From a checkpoint of a small model that answers yes/no questions on an image's attributes.
Model: 2.54M parameters, 96-pixel images, encoder arch regnet, encoder norm batchnorm, encoder activation relu, encoder depths [4, 4, 4], encoder widths [64, 128, 256], fusion encoder width 128, fusion encoder layers 7, fusion encoder norm layernorm, fusion encoder activation gelu.
Training: soap at rate 0.003, 11700 steps, batches of 512.
Rows from block 9 of the image encoder of a small model that answers yes/no questions on an image's attributes, named by matrix and row number. Rows with one number belong to one channel. Each number is 128 + 32 x the weight over its row's rms, rounded and kept within 0 to 255. All counts start at 0. Numbers have three digits each.
After each channel's rows are labels from the 100 images, of 14848, where the channel reaches its highest value: "colour at peak" is the nearest of a few named colours to the mean colour under the peak. Only what is clearly more common there than usual is listed. The data: photos of plants and fungi (iNaturalist).
# convs1: grouped (16 groups) 3x3 conv (encoder.blocks.9.convs.1.weight, 256x16x3x3, each kernel summed), inputs within the group 0-15
# convs2: expand pointwise conv (encoder.blocks.9.convs.2.weight, 256x256x1x1, transposed), outputs 0-127

convs1.229:130095137149137172088150149191102141136136108198
convs2.229:134125111160157112204166101161102164151172160174096081160066106125158151143134196117120098151139122163112150115128139119127179142126158159133112124138120145202070186137159124135179123077183155166127143124176079169136158152136122102118131189121151133133107121136122110086175106137100097145125125105132146170156122130148169141157117105095152153084155124146191113156101153102119145094161
colour at peak: pink

convs1.104:118194155102130126122156073145118113177090158091
convs2.104:111157133112162091108035123087138111135124106087102137159084126082098093110148145134172092113150117124147141140170159090136155135178132158076184145150126144142091106151058152117101138106100118058134092092139117148137052123058156155118146137123101122094120133089147151171152088087090113126147117139132160154159087099135175120152149118139138106128209166135123119154113142131159073163134
colour at peak: grey

convs1.173:104169158078106177080147137123093127181136150151
convs2.173:124141090134183112105177126095111119151100173130123098159132107175145080194169133139138069133147122153140069069100090149069093137128121143159092120147090175085094176123156102107130087083169120162131172109152124115167135155095120134085112165087100144089083136127103117122106092090116159142111101140096153169101099151097164099144139110147096146110124137109120111167128124177115169094144
colour at peak: pink

convs1.223:177124096085141104160127146135093122095135073187
convs2.223:123098057106121086113130078186142130213071127168110117110125099120141161084089099149193148066113090112079160140167232142103145174138205092111100090162108151128092149169122140127123157159125152123095185140137116104110165107049120138131117091110102115125167170135113157100087092153103151131143102122142161145165111081092148135139092119115169099103081131117136096203115152093123112121159
colour at peak: cyan

convs1.128:149106095092178111112157095100156126065114170104
convs2.128:116075098166138157154169113143145136126165134152108126077136109125110124132098139112120105162140117136175097128101059123150136123169130113099067115138117197085123195149106191111130173125091109096113127125171116126121158177177105146149080174115118093110158127121113170130126058133141135120117086128099179043086097071149089130141111068194100083109106099148118140082132158108122174152146
colour at peak: brown

convs1.161:040114095108104131160120150083132143122139175136
convs2.161:052057158096151083103117116111170123145121165133145131139100142141109104097120138158099100144100079132098123116169155122160102126104124130179128116201117102066090144124117049168147148134166125131123169074143164094099115139088106164207170085177156113120217127132105137143202091123140123174111100125068168136144090132116114128088126124112159163145098113140100163127144140117119135088209
colour at peak: pink

convs1.133:091102150068142135128111083158089059149124120124
convs2.133:127085133149182132189199157154136109165156130145059158000144142110117175098101089179098102042096075154147132146106106109166150120126106141106085115141128196123120152116151147064159124138121145100143103136113109150126199162095137147102152095109096137160112142098136143168120080117092130109075064111133138129098078128201086146136107125134084117138096122101139120098154132099137139122099
colour at peak: brown

convs1.105:130122107119145134083132215150097160088124124086
convs2.105:113149079141146153134161046079165118125140115157175061162130098136170184093207113169135171119152115156093197087124125160107091137140153123169133082143135134107165114168173021088141114114185112169111177144145158101139143126164101141124141143103159110106114142125067162167132143120132085128064141148072108136182187078157144181118097121119128168174133131082165138116185110079170126164096
colour at peak: orange

convs1.232:103148109107093120116118172129200114112123199147
convs2.232:118129081114147079077149124123174178174104072193105182087169100175148121127116175075148180134077124120165143181133212092074149157166125068040122099157121096161116132178089153093168120106122128123134123087170124129126167111126113174114127127142073151123105144108191193068088093158141077152127119108136195118092088070125210109129125150113121098105219166135175162104138151110184110099153
colour at peak: cyan

convs1.137:151103077053132155094110165150105091139129128157
convs2.137:148068153146152152193179142156122085133162129150082167000130112114097162114106082182098103024117075140129136171130135097184136149121091129147105099133140170160146186145137118085096134127122152123122083133134096152153156156095105150106184109091121097125101163113117139141114076149081145125093070103127158168097115132216101185100072110156125115151097105101172108086152121096092109127108
colour at peak: brown

convs1.75:107107147107118080178110068169090090128121150101
convs2.75:144196115107118119104154102133103117140158175096065125155070120105125114124144124140111136140120102155087229113067104132155088156122209095095085090102109145136111114097135135145134191121167179097116087181081102133080094151114144078161173109118130179137159187112127123108124113163094131120125120109161129126152090139142159098147127140086158099122123115157159087197158163169104103113127
colour at peak: pink

convs1.119:126129144125171138103141115114126114125218196139
convs2.119:135100093097155143091150118098131201108120092165140103139102141177125096136169107124145074164111122092128150112165098089089172082136110124108137092117172114114116118155124102139114124123151073132112092157162102096087140072127152126160159098036110129155107099068086115142139127096096140116105113183119165124179187153086129005107133123094126137197144145115079050145101109017141145138151
colour at peak: pink

convs1.125:127153106111089088100087075112104168112068133106
convs2.125:194115133136092155145113102153094134137145093109189180101178141121119147144078102167129081162142092131106108137119158139142174159154140119108107117110113196103136182097127145097088098088129146117143151202133055129087123170091151122089155123125084197157169170125132133129086108163062160076115137147115187080105089070183144164166099091150087066125096116167160085101099096158113188211162
colour at peak: grey

convs1.22:137198096163109122132090110079116108105147143074
convs2.22:136114128067124169122135099104051162133084153155140121146140098154178182172143134104070135108139095077116160091146121133131168147163070133055152097197098168086161132117133109110133141036111139135120150084122120121113096127172134129070191047120115099116095112155139092113169160109086070132112142070153081073126103137107123080104145095101046127155097111133130116098091162104094072172126
colour at peak: brown

convs1.35:119116159082134133042117119126087132146100145080
convs2.35:192091142075126125081109110119073130180117126136048113151107120087129113129134156159105177107172143114115091080085110112105185125128167145100098159119128163123111213102101145069179107142195155105137133131169099109109145171161115166123144127112128076122059124126086142151181128157147165152131104127158158147090076129137119089139066114156144119055108134098143104142114105111088132103116
colour at peak: pink