{"model": "model that answers yes/no questions on an image's attributes", "dataset": "photos of plants and fungi (iNaturalist)", "train_examples": 90422, "image_size": 96, "crop_scale_min": 0.5, "horizontal_flip": true, "translate": 0.12, "color_jitter": 0.2, "questions_per_image": 8, "encoder_arch": "regnet", "encoder_norm": "batchnorm", "encoder_activation": "relu", "encoder_channel_attention": "se", "encoder_depths": [4, 4, 4], "encoder_kernel_size": 3, "encoder_stem": "single", "encoder_widths": [64, 128, 256], "fusion": "prefix", "fusion_encoder_width": 128, "fusion_encoder_layers": 7, "fusion_encoder_norm": "layernorm", "fusion_encoder_norm_position": "pre", "fusion_encoder_activation": "gelu", "fusion_encoder_mlp_ratio": 4, "fusion_encoder_head_dim": 32, "fusion_encoder_fused_qkv": false, "fusion_encoder_bias": "all", "fusion_encoder_qk_norm": false, "fusion_encoder_parallel_block": false, "fusion_encoder_inner_norm": true, "fusion_encoder_positions": "learned", "fusion_encoder_connector": "mlp", "init": "xavier_uniform", "residual_init": "zero_last", "optimizer": "soap", "beta2": 0.999, "learning_rate": 0.003, "beta1": 0.95, "shampoo_beta": 0.999, "eps": 1e-08, "precondition_frequency": 10, "max_precond_dim": 1024, "one_sided": true, "adamw_lr_other_params": 0.0017, "max_steps": 11700, "batch_size": 512, "epochs": 66.2, "lr_schedule": "step", "warmup_steps": 2340, "weight_decay": 0.2, "adamw_weight_decay_other_params": 0.05}
Rows from block 8 of the image encoder of a small model that answers yes/no questions on an image's attributes, named by matrix and row number. Rows with one number belong to one channel. Each number is 128 + 24 x the weight over its row's rms, rounded and kept within 0 to 255. All counts start at 0. Numbers have three digits each.
After each channel's rows are labels from the 100 images, of 14848, where the channel reaches its highest value: "top examples" is what is common among them. Only what is clearly more common there than usual is listed. The data: photos of plants and fungi (iNaturalist). In brackets: how many of the 100, against the usual share in percent.
# convs1: grouped (16 groups) 3x3 conv, stride 2 (encoder.blocks.8.convs.1.weight, 256x16x3x3), inputs within the group 0-15, a 3x3 kernel for each
# convs2: expand pointwise conv (encoder.blocks.8.convs.2.weight, 256x256x1x1, transposed), outputs 0-127

convs1.191:160216165168107202134083208131124141137132126111132126158191155138110153106112129141107143148130132129144122126110109115148113142133122198167163173095185109099153125132115109112164120106126126138122117124103184115105104135126118133130140117128131129117129128130112128121121121095135119104094128124145132119141149119135139128124127101121092118149134133143105106139161149129143132162111127147126179123115148099098113115147113133074139
convs2.191:143110132166111105114121143119117129072128079128129091123163109212139109132153154144146127118166117105124123121133125140136126062146140093117087119094129134153153105144123162106146173086136121149108081145138118128115124110156135120143125131191128129130101151142103135140141127137120127127099125125091152134153150147124140169099137169164105142110182124169142155117124099156160154083132
top examples: family: Asteraceae (28 vs 10.6); order Rosales (25 vs 6.7); family: Rosaceae (25 vs 5.6)

convs1.232:130109112140145157129122140103134094102119141110123108095155099133134126125121112131149126131120118112098093113127145134122117124125137118130149095128199095136190133085114107129155159124148118127092124112144117095129125127134107118166107145167133171129105125108116129114191146151156091087125123088228159118174103059146169129145140117126119142099103150124120123147135118143133124082096141116113161107148141115113105126156126132113090
convs2.232:161131148159155117149108107208111145067085114154086134130125131112093073124132125132122102117096090180125131123099125087131144142100145114126118124167095054144179134155118164116082098140170084108122099108095126132137121114129118128142153120127119135093108058129097154093115152117153131113153149128090154129098125137119130200128082108099100132169141159114142102130083122136154115132135
top examples: order Asterales (36 vs 10.9); family: Asteraceae (36 vs 10.6)

convs1.99:122140150144119149110127134129146136123148130136105152129135108120114129126118108089062100183134166181188143106106102103135129140142101147100101138156104123124090164119137121121129110108115116138195117090186085091178125139114107143116119111126129123114113099156086112113113117163107115133118112121115141171094105132126115107089133111148106182128157130145138183104087182123104093149123127102108145149153121148147122131135130124116147
convs2.99:099091127124137134167146159146127130165131165115058085099124091124130105116116146139096115114086129134143158128115149159096128116111087138111103145130093133134142167131125099122169117126115121109153128098142125122100136136095182104152114110111118147128055125142120123140100122147134109120170142138125086131116125139185142124167122072133117125147102100151163161188138118134126121117109
top examples: order Asterales (27 vs 10.9); family: Asteraceae (26 vs 10.6)

convs1.45:085120135091133096126137144089130141164197164088137108125132074135142159101162119106120135108144118080122096117124118100184136116142134141123132154121155143153165138134093123129158132098128091111115122124071122130108103114113106130127108119119154124168155124168119120152165114147167170176102145122112141113093144132113121153138122162188096161166137143114139122118135092134138115106097133163142120108125097148090135160138160143143140
convs2.45:126116112147135168138148131143134133137127130143103114133096119130155109121130128137126096135107142133118156123128126102111123118113126147127123166144130122100135112150152164121123115132129063112124144143166106121105180134042128140124120128131108151139140122099107089171144101110104164175149186108138134099146100136090090133115137120132174132088110132127155126175082108126160111099109
top examples: order Ericales (26 vs 5.3)

convs1.146:119111103128135124098123093121137101132155115118094091139166142115153118124116117107121116120136132114132113138097148127111153127161139140139115133125115122123114120142142143154108116147158137130125102141096100097104116174160175127157142098095111123121109134122109110100075123092111080163186206210145118129157144118118099079160155181117140128126083095146093138149125099137122108106096100091115130141154172106122133131135110124121105
convs2.146:120145102133091100107123137102112143140108107146165117101127117156162150122125109132186140128113129116155124122112100152100140136109132119101159084127107119123125120137132163120149145127166125136098130134115131088132105108097109123082136112083105142122137151172127139170160131113096142107118109081136136117139129157157120135140113137091130141110165124144095071157095129112131143125154
top examples: order Asterales (56 vs 10.9); family: Asteraceae (55 vs 10.6)

convs1.102:137134111133133115116121092113120116110163133123127155140148136138151165132111153118096106114164149137115111117079114117117144127109145107102134160166121142149128114104104123145117120116117158180155078086148095135124133148128123154140097101169135171128106097154111076130142165150126104104112096103175155128104105107119107128136141103140155130100123114197189164088062107116107096118104103153143113195132122132108119128118144126117120
convs2.102:120122155119150138145099128142121110127125099103114102110143080093115071106152159129163118157161089112154084116153137164127132107147161129105152142141124198149154160153138138115171117143133119119183118151091157106155100082134168106122094133098110121121132103095116127108143113116086130115161108136163147132130107118120151113206129104112144150129149102144105101165104145102125145148120
top examples: order Asterales (29 vs 10.9); family: Asteraceae (26 vs 10.6)

convs1.189:095153159161114125105123130132132114122129128120129132146146144101126110127137134090139117115142148155128126101101138144113158136148119090149138145143118094119094129116122105121122137121133166124144110140090125107150130135133121145115143120126122096104126129118121131122132095107126130136111100126155133132146122117117142142112106099128113164139143117162205199197086210132216185124117138165117153086117098152103116136124100079112092
convs2.189:092140123130153112110118112114127101099144087158127134113131102153150126143128132122118183125098131131163124113136110153146123120104166127128130111109117161067151057112119114133146131139129154121107095141130115114202138120132103082125156135149111143123164141106131133121149111121104120170142142147143136137150074172159150094091154139124164149172104112160142131155201125130185155165134
top examples: order Fabales (25 vs 6.1); family: Fabaceae (25 vs 6.1)

convs1.194:130107124087069177077184152109075135119084153094163191147108120087085203092164162110127123142131120155119116111120111103112146099158155125149154143116108118141122133136137154138104107094124120131104123144121135109130125114111119131126158125109128156141131097117110112152121125127114125130111153117120144138143116110117121105120135093121132130137104128119139130123120141104118149114076126107095188076137183133129138157131115167133087
convs2.194:165160117135113120137137155132133227092111118160145140101128133111097118108142127143108133131168121122123120109105110136123112144135100120139121121082104161120149133148120142117115146141146117073161132110119129122141117109130140137088137160107092171119123127099136094152114123101127102095156104038107149123128163162125160140134139132140109121094117153105140141171121124099126105086156
top examples: order: Lamiales (28 vs 7.4); order Boraginales (25 vs 0.9); family: Boraginaceae (25 vs 0.9)

convs1.193:163192149107099196110107150149156137117103169106098149160204212103091191126070149127099121147156133127124129165191151098113124126109120099111114129152120133140105104102106144109128133148125125097097137133117110123118127127119115131127148119121114106112127134124142129115086128149137102130117157119083108158132125125143156111128097097144128134123115127123139125113156113118129113126148187105098139089121132131142114128136117144149134
convs2.193:135152129139146149149139156097109201156095126152164126138116155129116131130139128129088126165182153105137139112119126098113129122107101121150104117120093128143084140135132141147097129127115127106160111152127211145140141148124136151103156180138170143117075123121111107111161129144095132076125126116146150113119118164107135149140139119134103113094105127132121112129122130089086079117120
top examples: order Boraginales (28 vs 0.9); family: Boraginaceae (28 vs 0.9); order: Lamiales (27 vs 7.4)

convs1.73:107167155114104193074149170152126122119139101102116093151157157158072148136145148178153118145115130193101105144116117100116116143116124142117136111110132136140161143193179164083141125119112150110127126109148134125133174149105166123091148130126138161134109134131135118111088104132088102184117144130130148120125132112115121126148100128110140137121114095119141137112162164102098120097093109111136112084122104120121110121145090113122114
convs2.73:087151114143151166130084117145114143111109128165081117099118132129146090099179109117132125098102121183139130147145176105140136161116092115090102153116098108138142100150109190147106112142135117134110140143098131170166082084121098117143059126146130129111147083144115139081118136150143127135141143116097124139133160145128184150122112128142119136146160132118134121151105172114147086084133
top examples: class: Liliopsida (41 vs 9.3); order Asparagales (33 vs 4.5); family: Asparagaceae (28 vs 2.5)

convs1.128:140092133105160132130119125123145131089104136129125107113121109150116092133109105119126124107125143135121103122126110142104137120131123149147107179122097097152147115126126114131149131125131118130132140139095120113122175149094182149125130168211135132173119122155115121124130097098219108111180212180115158139136126143156146143128121131132125127098115125140129090181121104132185145114103164113136108132097120147114159140117115108128143
convs2.128:108139132171141129100129129096202142141137094125216122123127149102150129084113130139135153125153139132112139116112111092167128121186108097116147170143123151124112145124114143124129088134121159107110187125117135127094138100095150123130147186108098148108104128125126118121095140146098108070128155144113143123135070141156160195111073126118154104150138119113144119153100120088104144160146
top examples: order Lamiales (33 vs 7.4)

convs1.196:115203120086108192089112150118160121109102154102108164136160149090092191115082160122125139135129123107132117139150158096100142111089119165095133158112120147128102137113111145132111126134134122114114139146099125123125123103129120161137147158146158089155136101123144113108117142116130105120124133106117101145157110087149115116116127103142148112120133128166110124142113124127113113101171178071079146093123146111126132105157123119183166
convs2.196:151141130148147141138143141109122200156100128157128116146146121168132135109116149144093138143172140107142112133114117116157154117109097109138094110131113126201106146143132153133124134135128126088158122121137215145164135116127148171136146189134124134129100114111137129132157143104117112084135158063126145122100118175128139129129148138153090122115104180120141121131128127096123069100120
top examples: order: Lamiales (29 vs 7.4); order Boraginales (28 vs 0.9); family: Boraginaceae (28 vs 0.9)

convs1.97:114165155106133141105102088121126137121131150156145136182076147135045141168167167093110154114150131107145151166068116116109114150154130146121108111119138161117117120136116115131140119108150095137110140136115124131132157085124127097124143147137176080093086093149135151130106127161151132153112144100125129149109126142112142096112120159134120121130157128121152181154105155114129089169106117123105134134194170130137110118118122128112128
convs2.97:124136163116142119087113115176125114149090142127111129137110119128116149100127128101130116053124101165130111122109115139124122093145125113133141111124084133115152134143185150122083133170149143128132125108186104116097119087132102162103088169124088148135121102137115100121138142132130139155211144156143158127112135128125113148104120134125147127103118143137195110141153112113129140122127
top examples: class Liliopsida (30 vs 9.3)

convs1.100:104166150125107122117133107144114139138133125153152135139108097098135184120169158123128182134123128153100094116101061092135155102135162085096126139162137140114140114112133102146132131079126109124160162118111135147110125098091100164135117160155130086101083141163119147154145139152146092108130126113143143166143108116129120088145184154126100133126112111168188114141096120112091089165133099115123175124137125142123125112136109131112133
convs2.100:107130144127136141121115076188124126125090124125084136114156121093100143149155105102122128140121086200113133122122088126087112109153147130126187109074087154097136108162151100162078115146122148123163113124115119118147128103144136119144125146109098170138143112124112127086091145135115148134170175170152173129149140121125136123132136132104090128128136116116103098129130142149095116108145
top examples: class: Liliopsida (30 vs 9.3); order Asparagales (27 vs 4.5); family: Asparagaceae (27 vs 2.5)

convs1.249:123125137118130138156131131124129101100131135131152106174118144160078152136177174103067119174127108147124117086116117121116128129115151124119137136096181098130145140148139139075153143139128131126103118129099117093109103116096177128127121143148118095121125089183133132134161138145144086166122148152128143148124122153138131139140133137145116140125124151131143139115135129135146136118136130113134107125135127156149127154048209164156205
convs2.249:121109142136162088134137125139168120120145133147146108098130124075145123186124152154110127120133142119136105126098174104138148141106118127116105147140139120145128049122161090146081100113131117116143137128094140191129192127108143155131089106099147110199146131094173094119139111145126127101090134152110157157141173133161137103133104120131137132124128137152134133125134155137136140118137
top examples: class Polypodiopsida (38 vs 4.2); text has "fern" (35 vs 3); order Polypodiales (27 vs 3.3)

convs1.207:155095128157102061171185106149109149116104066184163132171114117149131085146184132147117154133137128109107125098134117146161109142131129128100120132104128152147163123111118112130161092108089108134133114146132112110113116120124112117131120098113134108110149094140146158167152130138100140116126131121129115115099141113146123110109132121115132121114126094126115104139120132141154140167092128144082082161207155109140128137111173075132128
convs2.207:134123111153117109140112150121107204117139089153166099098120121169139143107125114109112133114178138122120108123126147120150123115168120089126129118081100190103112112186140111097107131151141112114087151096114198135129148102072148177095146161103093152144115139104128134143145128146137124114113107108078111150123102129122114141143128122151106124103152131107122129145121135155108115064117
top examples: order: Lamiales (29 vs 7.4); order Boraginales (25 vs 0.9); family: Boraginaceae (25 vs 0.9)

convs1.243:115131175163109127173207158129120101146119115117115134105168096117092168119126142122084144113124122138136089130115150126134114130106135115141124150121115090124133098128114093130128141118127159131114130095120108114135132111111124128161083110134081120148124129150188184080125145124111136111106142127115170170139089135173176136124092186163126142160146120144112118124133127135129138123119121121126111127119124079165165134106163171179119
convs2.243:112124138122147092107151140123132107122162133139119130094118106103164118080154142152138120123141139133130165146115199101138138125131085106124090132104131121147128060157120132152069080128093133144146135136155129183127109103118123155178108114107140106197141112113182112135121140140116149110093138163110133104145132132158145122103127119119147143133062110136153145127119140156122138132110
top examples: class Polypodiopsida (31 vs 4.2); text has "fern" (29 vs 3)

convs1.107:121110127127100137166147147132119094140117136121125172171165177163106116134103087125121135147114140123159130178201183131127107084111071201153166120116100089106093158122121084132122114126094086125103124127126109141134167147142153132125118128077114161188150121103133125093107106093138128134151110125132140107150121101103122129129113145126128116101137116127113100137116132135112124136127172090127098133114109115125114107141141146147153
convs2.107:120158127175113128134095043156120135132145136135119147174115105143123165116118064051131124143147132075176133115107101142119128190142114156156104157102126119129133124145160193129134126105112102147176103117126108115140134129135120121159115126097108144158138107096115082201118159145078127113098141145117122141134109136119137160132101119168114127148118083138088129167132160128158104117100
top examples: order Asparagales (36 vs 4.5); family: Asparagaceae (36 vs 2.5); text has "yucca" (30 vs 1)

convs1.203:088142142151084112110160129092147137135094104106142136088168151159106122121218132127142099118114163154110148110080113159112120124180131113161120103163120114130102103127105127136092096117121147118132119133119141101107113114122157099122154109136128184123112136127098120124113117091105137090111127143089147111094127111134133114149109118130129124123110101106170137118152141105153119101171112164112139093144165169103111157110158180094117
convs2.203:135156147136117113135117166104125194108065121155155116075166151150111104119160120127132128125134152130086145136091119114157102138200108119149129103192091123114138107127122173132149098173147136085147118119160150121112141104112109102116126149137100153148161133114125131115093108138149124061160125083127103135122171143141148143130124107117124139110100199126137142101130185111145097098152
top examples: order: Lamiales (32 vs 7.4); order Boraginales (30 vs 0.9); family: Boraginaceae (30 vs 0.9)

convs1.184:129109063227185104158179188120134129140125116107116131136149096176140125137142146144130127141109161147160147150146101135128129129111133111093086113159191099170160112073104125138110124109138106151142131131137137114120097138105158107125123120115117129136134126112136124129123111126108103103122132108139153121154125126099118140124157134140139119131089154123103149135159127110106132095076093123134134093175132116150153094122122108100105
convs2.184:132124132140132092129124108104126154053094112158154108135172093214134105127137144139125144106124123109132113117125134132134115068152144105114100159132096137117163125136108150127131125088146144153105112146138111108101113169138133135123128095157129129143097148108068127123129149146146139120114144099118158118127116132115122170064133191146129140131171108191102204119113109117126109067116
top examples: order Rosales (28 vs 6.7); family: Rosaceae (28 vs 5.6)

convs1.178:142199164115097237120107098131131115131117123120137139136185129131107149137095100141151144141106115132121118110109141165134119134129144159187171137097138105098085116140111114138169144099100128109134132120110137130177082069118130177142107157152127136110108112142135136140142140100109119121115131139138114127134109124126148187124137118123100122139134130147132139120117138140124144132176130134122143103100101096080118130152102088106127
convs2.178:119123118151145114115135116118136118055126067106130068110119111180112117144154162134147133120106129121120105129150130137152118092122163097156089135107136142149137111090114131115162170090096132153139119121150086126164141100179098127146129133141130113115141121111091131130117123144105155126101128123136132159120132164110131138114157141143122166150179125200119188135132119127167164091138
top examples: family: Asteraceae (27 vs 10.6); order Rosales (26 vs 6.7); family: Rosaceae (26 vs 5.6)

convs1.135:110115111104139129110124131139125158144121090115117114124130141117152105139108090116133132143125105107140140122128117133106128115151154092129094104070154158156193156138137130141121124112127124122120126127132118106140127096113086135172160119123146161157141139141116114093131091110088078148205170137114181116139123147129152132120117141151105154103148108105102086083090157173168194134109158139173104106102095126120146156141142119138117
convs2.135:160097129125148133114106133119183113128123120112205112109130198087120108138139134143128172106155135181111129099121117094166114118164112126141201138122143132103158152138114145122142094116112151067113157148102195133127125135137111118121154194142105134096111140110125130136102140115121140119136143099161158113118114118149158171129123098124120138157101116098134146158167107101108156152122
top examples: order Lamiales (28 vs 7.4)

convs1.131:123148089130139141122119131123136120119127111151142138120110131115138082143112116121115126157143102128120122106117117144113118115129114204110098104068149082164163108105148140142113142110161118135116126139124110098134111173070102113203110102157094125163137141134146139101128163072142064174116101138123115142136125125139121086118107126120111113124148125171135092084095127086131153112103145113140109140121108112103175121148134126175132
convs2.131:179131107103139123136110168103201121123131176121140133115129107101115136108078116150107157119125150145136123111111129125119109087163125122167154151120139122112125129123140101166143108188105142103121105100089115165133143154102123097107133111147100084137115127097096123129094135111093136146160118179111123136147130135148145127139161153132126096099121090107126119151121101120083155112143
top examples: order Lamiales (29 vs 7.4)

convs1.142:108132130117151127137117115147133126117122123130119114135128101123135108089110132123121106108144122141106127121111115111145107119112113138116183167031143086179126124101109110150123141111155153105087107140141094110124111170149148107172178147073157143125118135159123129119105196154135089162177142086124156136120143113130131145111117139105122128095092133122145126151039119138141141151120131122140129091141106143109167130127133106132108
convs2.142:139113141144135123119125151111200147137105142166119120140099115094134125063088082100120131141122145165138132171121133086138113136157111120108150148100133179145147158115118134150148101167155156083128169121149146101135167145155159131131142169118102065173118146106112138077104121147114148085126122174140157114135089125155147143113137116077128122126115135089149120155129115128111137179136
top examples: order Lamiales (35 vs 7.4)

convs1.242:150146103138090097118137144109129126167124099145079139154090121144119141081191152133097130119105128121131113149102096108155124120123117105148109127168113112131090094140154126105186101137155112120165144130138169105104169116124123133106088106133107120089100101194135108162112138137161130119119172114167128099125100096137182132110133124110124112155132147124126140134134116121124137112151111154126116119116117156105097137088135062155173
convs2.242:111104135114162106108115117154148120070145145126123147137150121125134105122133145151143110128144112118093083122093137100175124177096088106085115125124132116154142075134109154135131109105131129139155161124138133163116118143115131116153114143135119133097120126156157125142148144162125102103109119117124124131125111119167143135102151164135137133144108122135131133100105122152118113145120
top examples: class Polypodiopsida (32 vs 4.2); text has "fern" (28 vs 3)

convs1.68:091172101110094202128162167127128130101141118096122092145148148137073123159122170150092128141089120175157123160112131123120098119125137125121126135102139110161164115125126141094161183152149150128128115128134173165166143118129146121132147155102140131129104121085143157159099116115106120148117146186135138129125145142105090094127108136145111144113167140116142162140128135157112134132093107091145102078096093132117118126149150136101105
convs2.68:126120131150153133131084132122117128106156121135100128123140154147148092133182113163140098080118137163171095136109143106154140129127121118114116129093076121124143075156093184125100108117106139133101123138148144108189131061117097141130142087151105116139143117127110126119138158140157164138136173146116187130118140116118149115133112143120127123136155165114130131135138161080139112113136
top examples: class Liliopsida (31 vs 9.3)

convs1.111:115153152106103125113127131151119171134107143153131129110095160217146114188196094111120162109129152121112161095099103158180100118162107120152130144132136117109090150131109087121131085130171102134112153111128127123163100075117150164101156178105139094098156145124128176115140133150152113116119153126140138136128116106126117123123141146132120128127114135128172151142107130105120127076112139135152101083139123130129119099121139134134133
convs2.111:140155153125149112109130084211112126130098129112111120121169122112106163125105161068137123131110102163119094136087121119146124162132113134124129100108096122150159165131187136126029108141142143111116107113138112138094096097137099125109083153130099138123107088142106099085128138103105159126161104120141187153133127132127130142118118138121143132136135125106126078141161120136137121100101
top examples: order Asparagales (36 vs 4.5); family: Asparagaceae (36 vs 2.5); text has "yucca" (30 vs 1)

convs1.251:109131165149157141144180141108121112119126137106116133146133119128137138093152154141080097159134156171151129100120128112134099141120121112131127105104131096146109156135130111142124092091112158125099134102137095109138153126099183139190155189186100097132106157159166149106135133124113147106109161116098139167135144113111132145131104166144151123129129108119119131120125117123111121085146133121140112145123107084165174153159163149202146
convs2.251:131140106128164112101139141135139134135152130138143107103101121118156123129124147135128070133130147092153109138103199100101153146123135116110128125159120157057116032161132102146109125134119150124146130138119136163188124159099145122155128114046125128192120140118138133129120137111139199089113136167100136114127160098142150098117132155110129155106108134134125126125099099127118121127152
top examples: class Polypodiopsida (39 vs 4.2); text has "fern" (37 vs 3); order Polypodiales (28 vs 3.3)

convs1.204:085132119153092133141101139095112133128112129135109112074163163152063193176087155162127119124166129104111115138100155169069152182145135135119095117138144134130113099118102104127104146096119138124107121117114131151132131101140086153063141131112105117107115128147107124098135140112121130109109112142148118140103144092122138141113117111122112115145143126131123101120111151134141100095173141167121110117069093131163109104153105098129105
convs2.204:153132130130120112142144123121152159132090128173122134142197133134137139092103091119119103127137161127134169121117119141141114124133143157144106126113147138151070129102128123096100116164116163066092101108115185102140157188115165122145159145143162128153123128150144126115168083126111099117137127107124153118116116157090124155124137103173132122105117102130154114130105113127114124096095
top examples: order Boraginales (30 vs 0.9); family: Boraginaceae (30 vs 0.9); order: Lamiales (30 vs 7.4)

convs1.133:121134118118109138146109147123124123142116108115119121122153124144140112103102099124123126144109103109130151129116144117120125118149126104092135122165158149157118131119109127157112144102159141119126115114133115118120119100164096130202192178083158146153121116135116134137120086164093089192210193092129151133118118137130161145116158078139098142088076137110124131104152158173121121166128119148130112093115090130137146118134119125134132
convs2.133:142107162148134110113123125114206096129101130147179132131131136161150119065111115144153117103163138177111115132093134063137122119146124099091178130126138155118137127108124124146142084144124166071100179115112127116136140138153153135179147201133107082136105133109120125132131135135118136106131079124140140118149103156161136177149139145107160091147128112104137133152150121075139141174164
top examples: order Lamiales (29 vs 7.4)

convs1.198:140132056135067107194148135150169074118094104157139165132161063148062121166156147137124125129132114114110143137109068166103127147147146128128158116153128129131112124125184118161138105116104133149136119119129153138125148087139116142107125128102133137127132141119144126103121133136109157152085116125122118173116146163103099112136162145128112132176139132134142131125118135144139122145167076137106085158116121126137128140134098139144113
convs2.198:136148129139109103118132116145134181095076117144138107124133119184159112115151138149105129160156160116116149119106095139087120087171135129176121133130146098154093104134125124094157124135129142106167126132117163124141156163073132088106154175108088132107135147120111114105123151129130088115159100115118146113116135140114116149102106082148098134098103117141146143146117107159117122102076
top examples: order: Lamiales (30 vs 7.4); order Boraginales (28 vs 0.9); family: Boraginaceae (28 vs 0.9)

convs1.34:105157125105133114140122129106143125149086124186161095160107127110109135074107115090126093117165124094096130084156152158089106165146132180133143131126134145118124134133130131144128122114099085133128114124103117137103096122096094167129108129112105114123106122132130153139134120140135115150175190119157147143111136116088106133167074124131088168167168143129155122157124114139120112103114105137121122101087137104132156155107112177177105
convs2.34:135100098117152201162119158127114125117086131146126110148087112120167135172116146158157089126105195117109162119119131123108102094126095147121111138142136123120093137092111163108188134116104087146148140157154120134116164119085141137116079146121160167108157148124115085118139078111107124119151168140140128088147108151131146122118151129107132149107113137137137104136074100171130118104111
top examples: order Ericales (25 vs 5.3)

convs1.119:132099118120129120143139139125105107093089177129159195146155130107101129136120134123105107101091175131167148122094130113132172123137142139149110135162096123136122120108109083060208103193181138159110122127121141123123115120129128132147120107100153140139116104115129114136134158100114135108137126124135122149167135114119114080130160118151164131130109130125077107104091185116185127143144109116131139145100121118132141115116128131099142
convs2.119:123102144118087119115121137135155117114109124128145150146111181133106113121156149163102161171175148142125128138112145138099137116150141106119119114134159133155159161132164107115115111139152156163083147140143113130140111136171140131136144127131126105139090114115144122120147156117123128089106144115061126130151125169123113102195109134116147100102136109186144186117147150130171161173055
top examples: order Asterales (54 vs 10.9); family: Asteraceae (54 vs 10.6)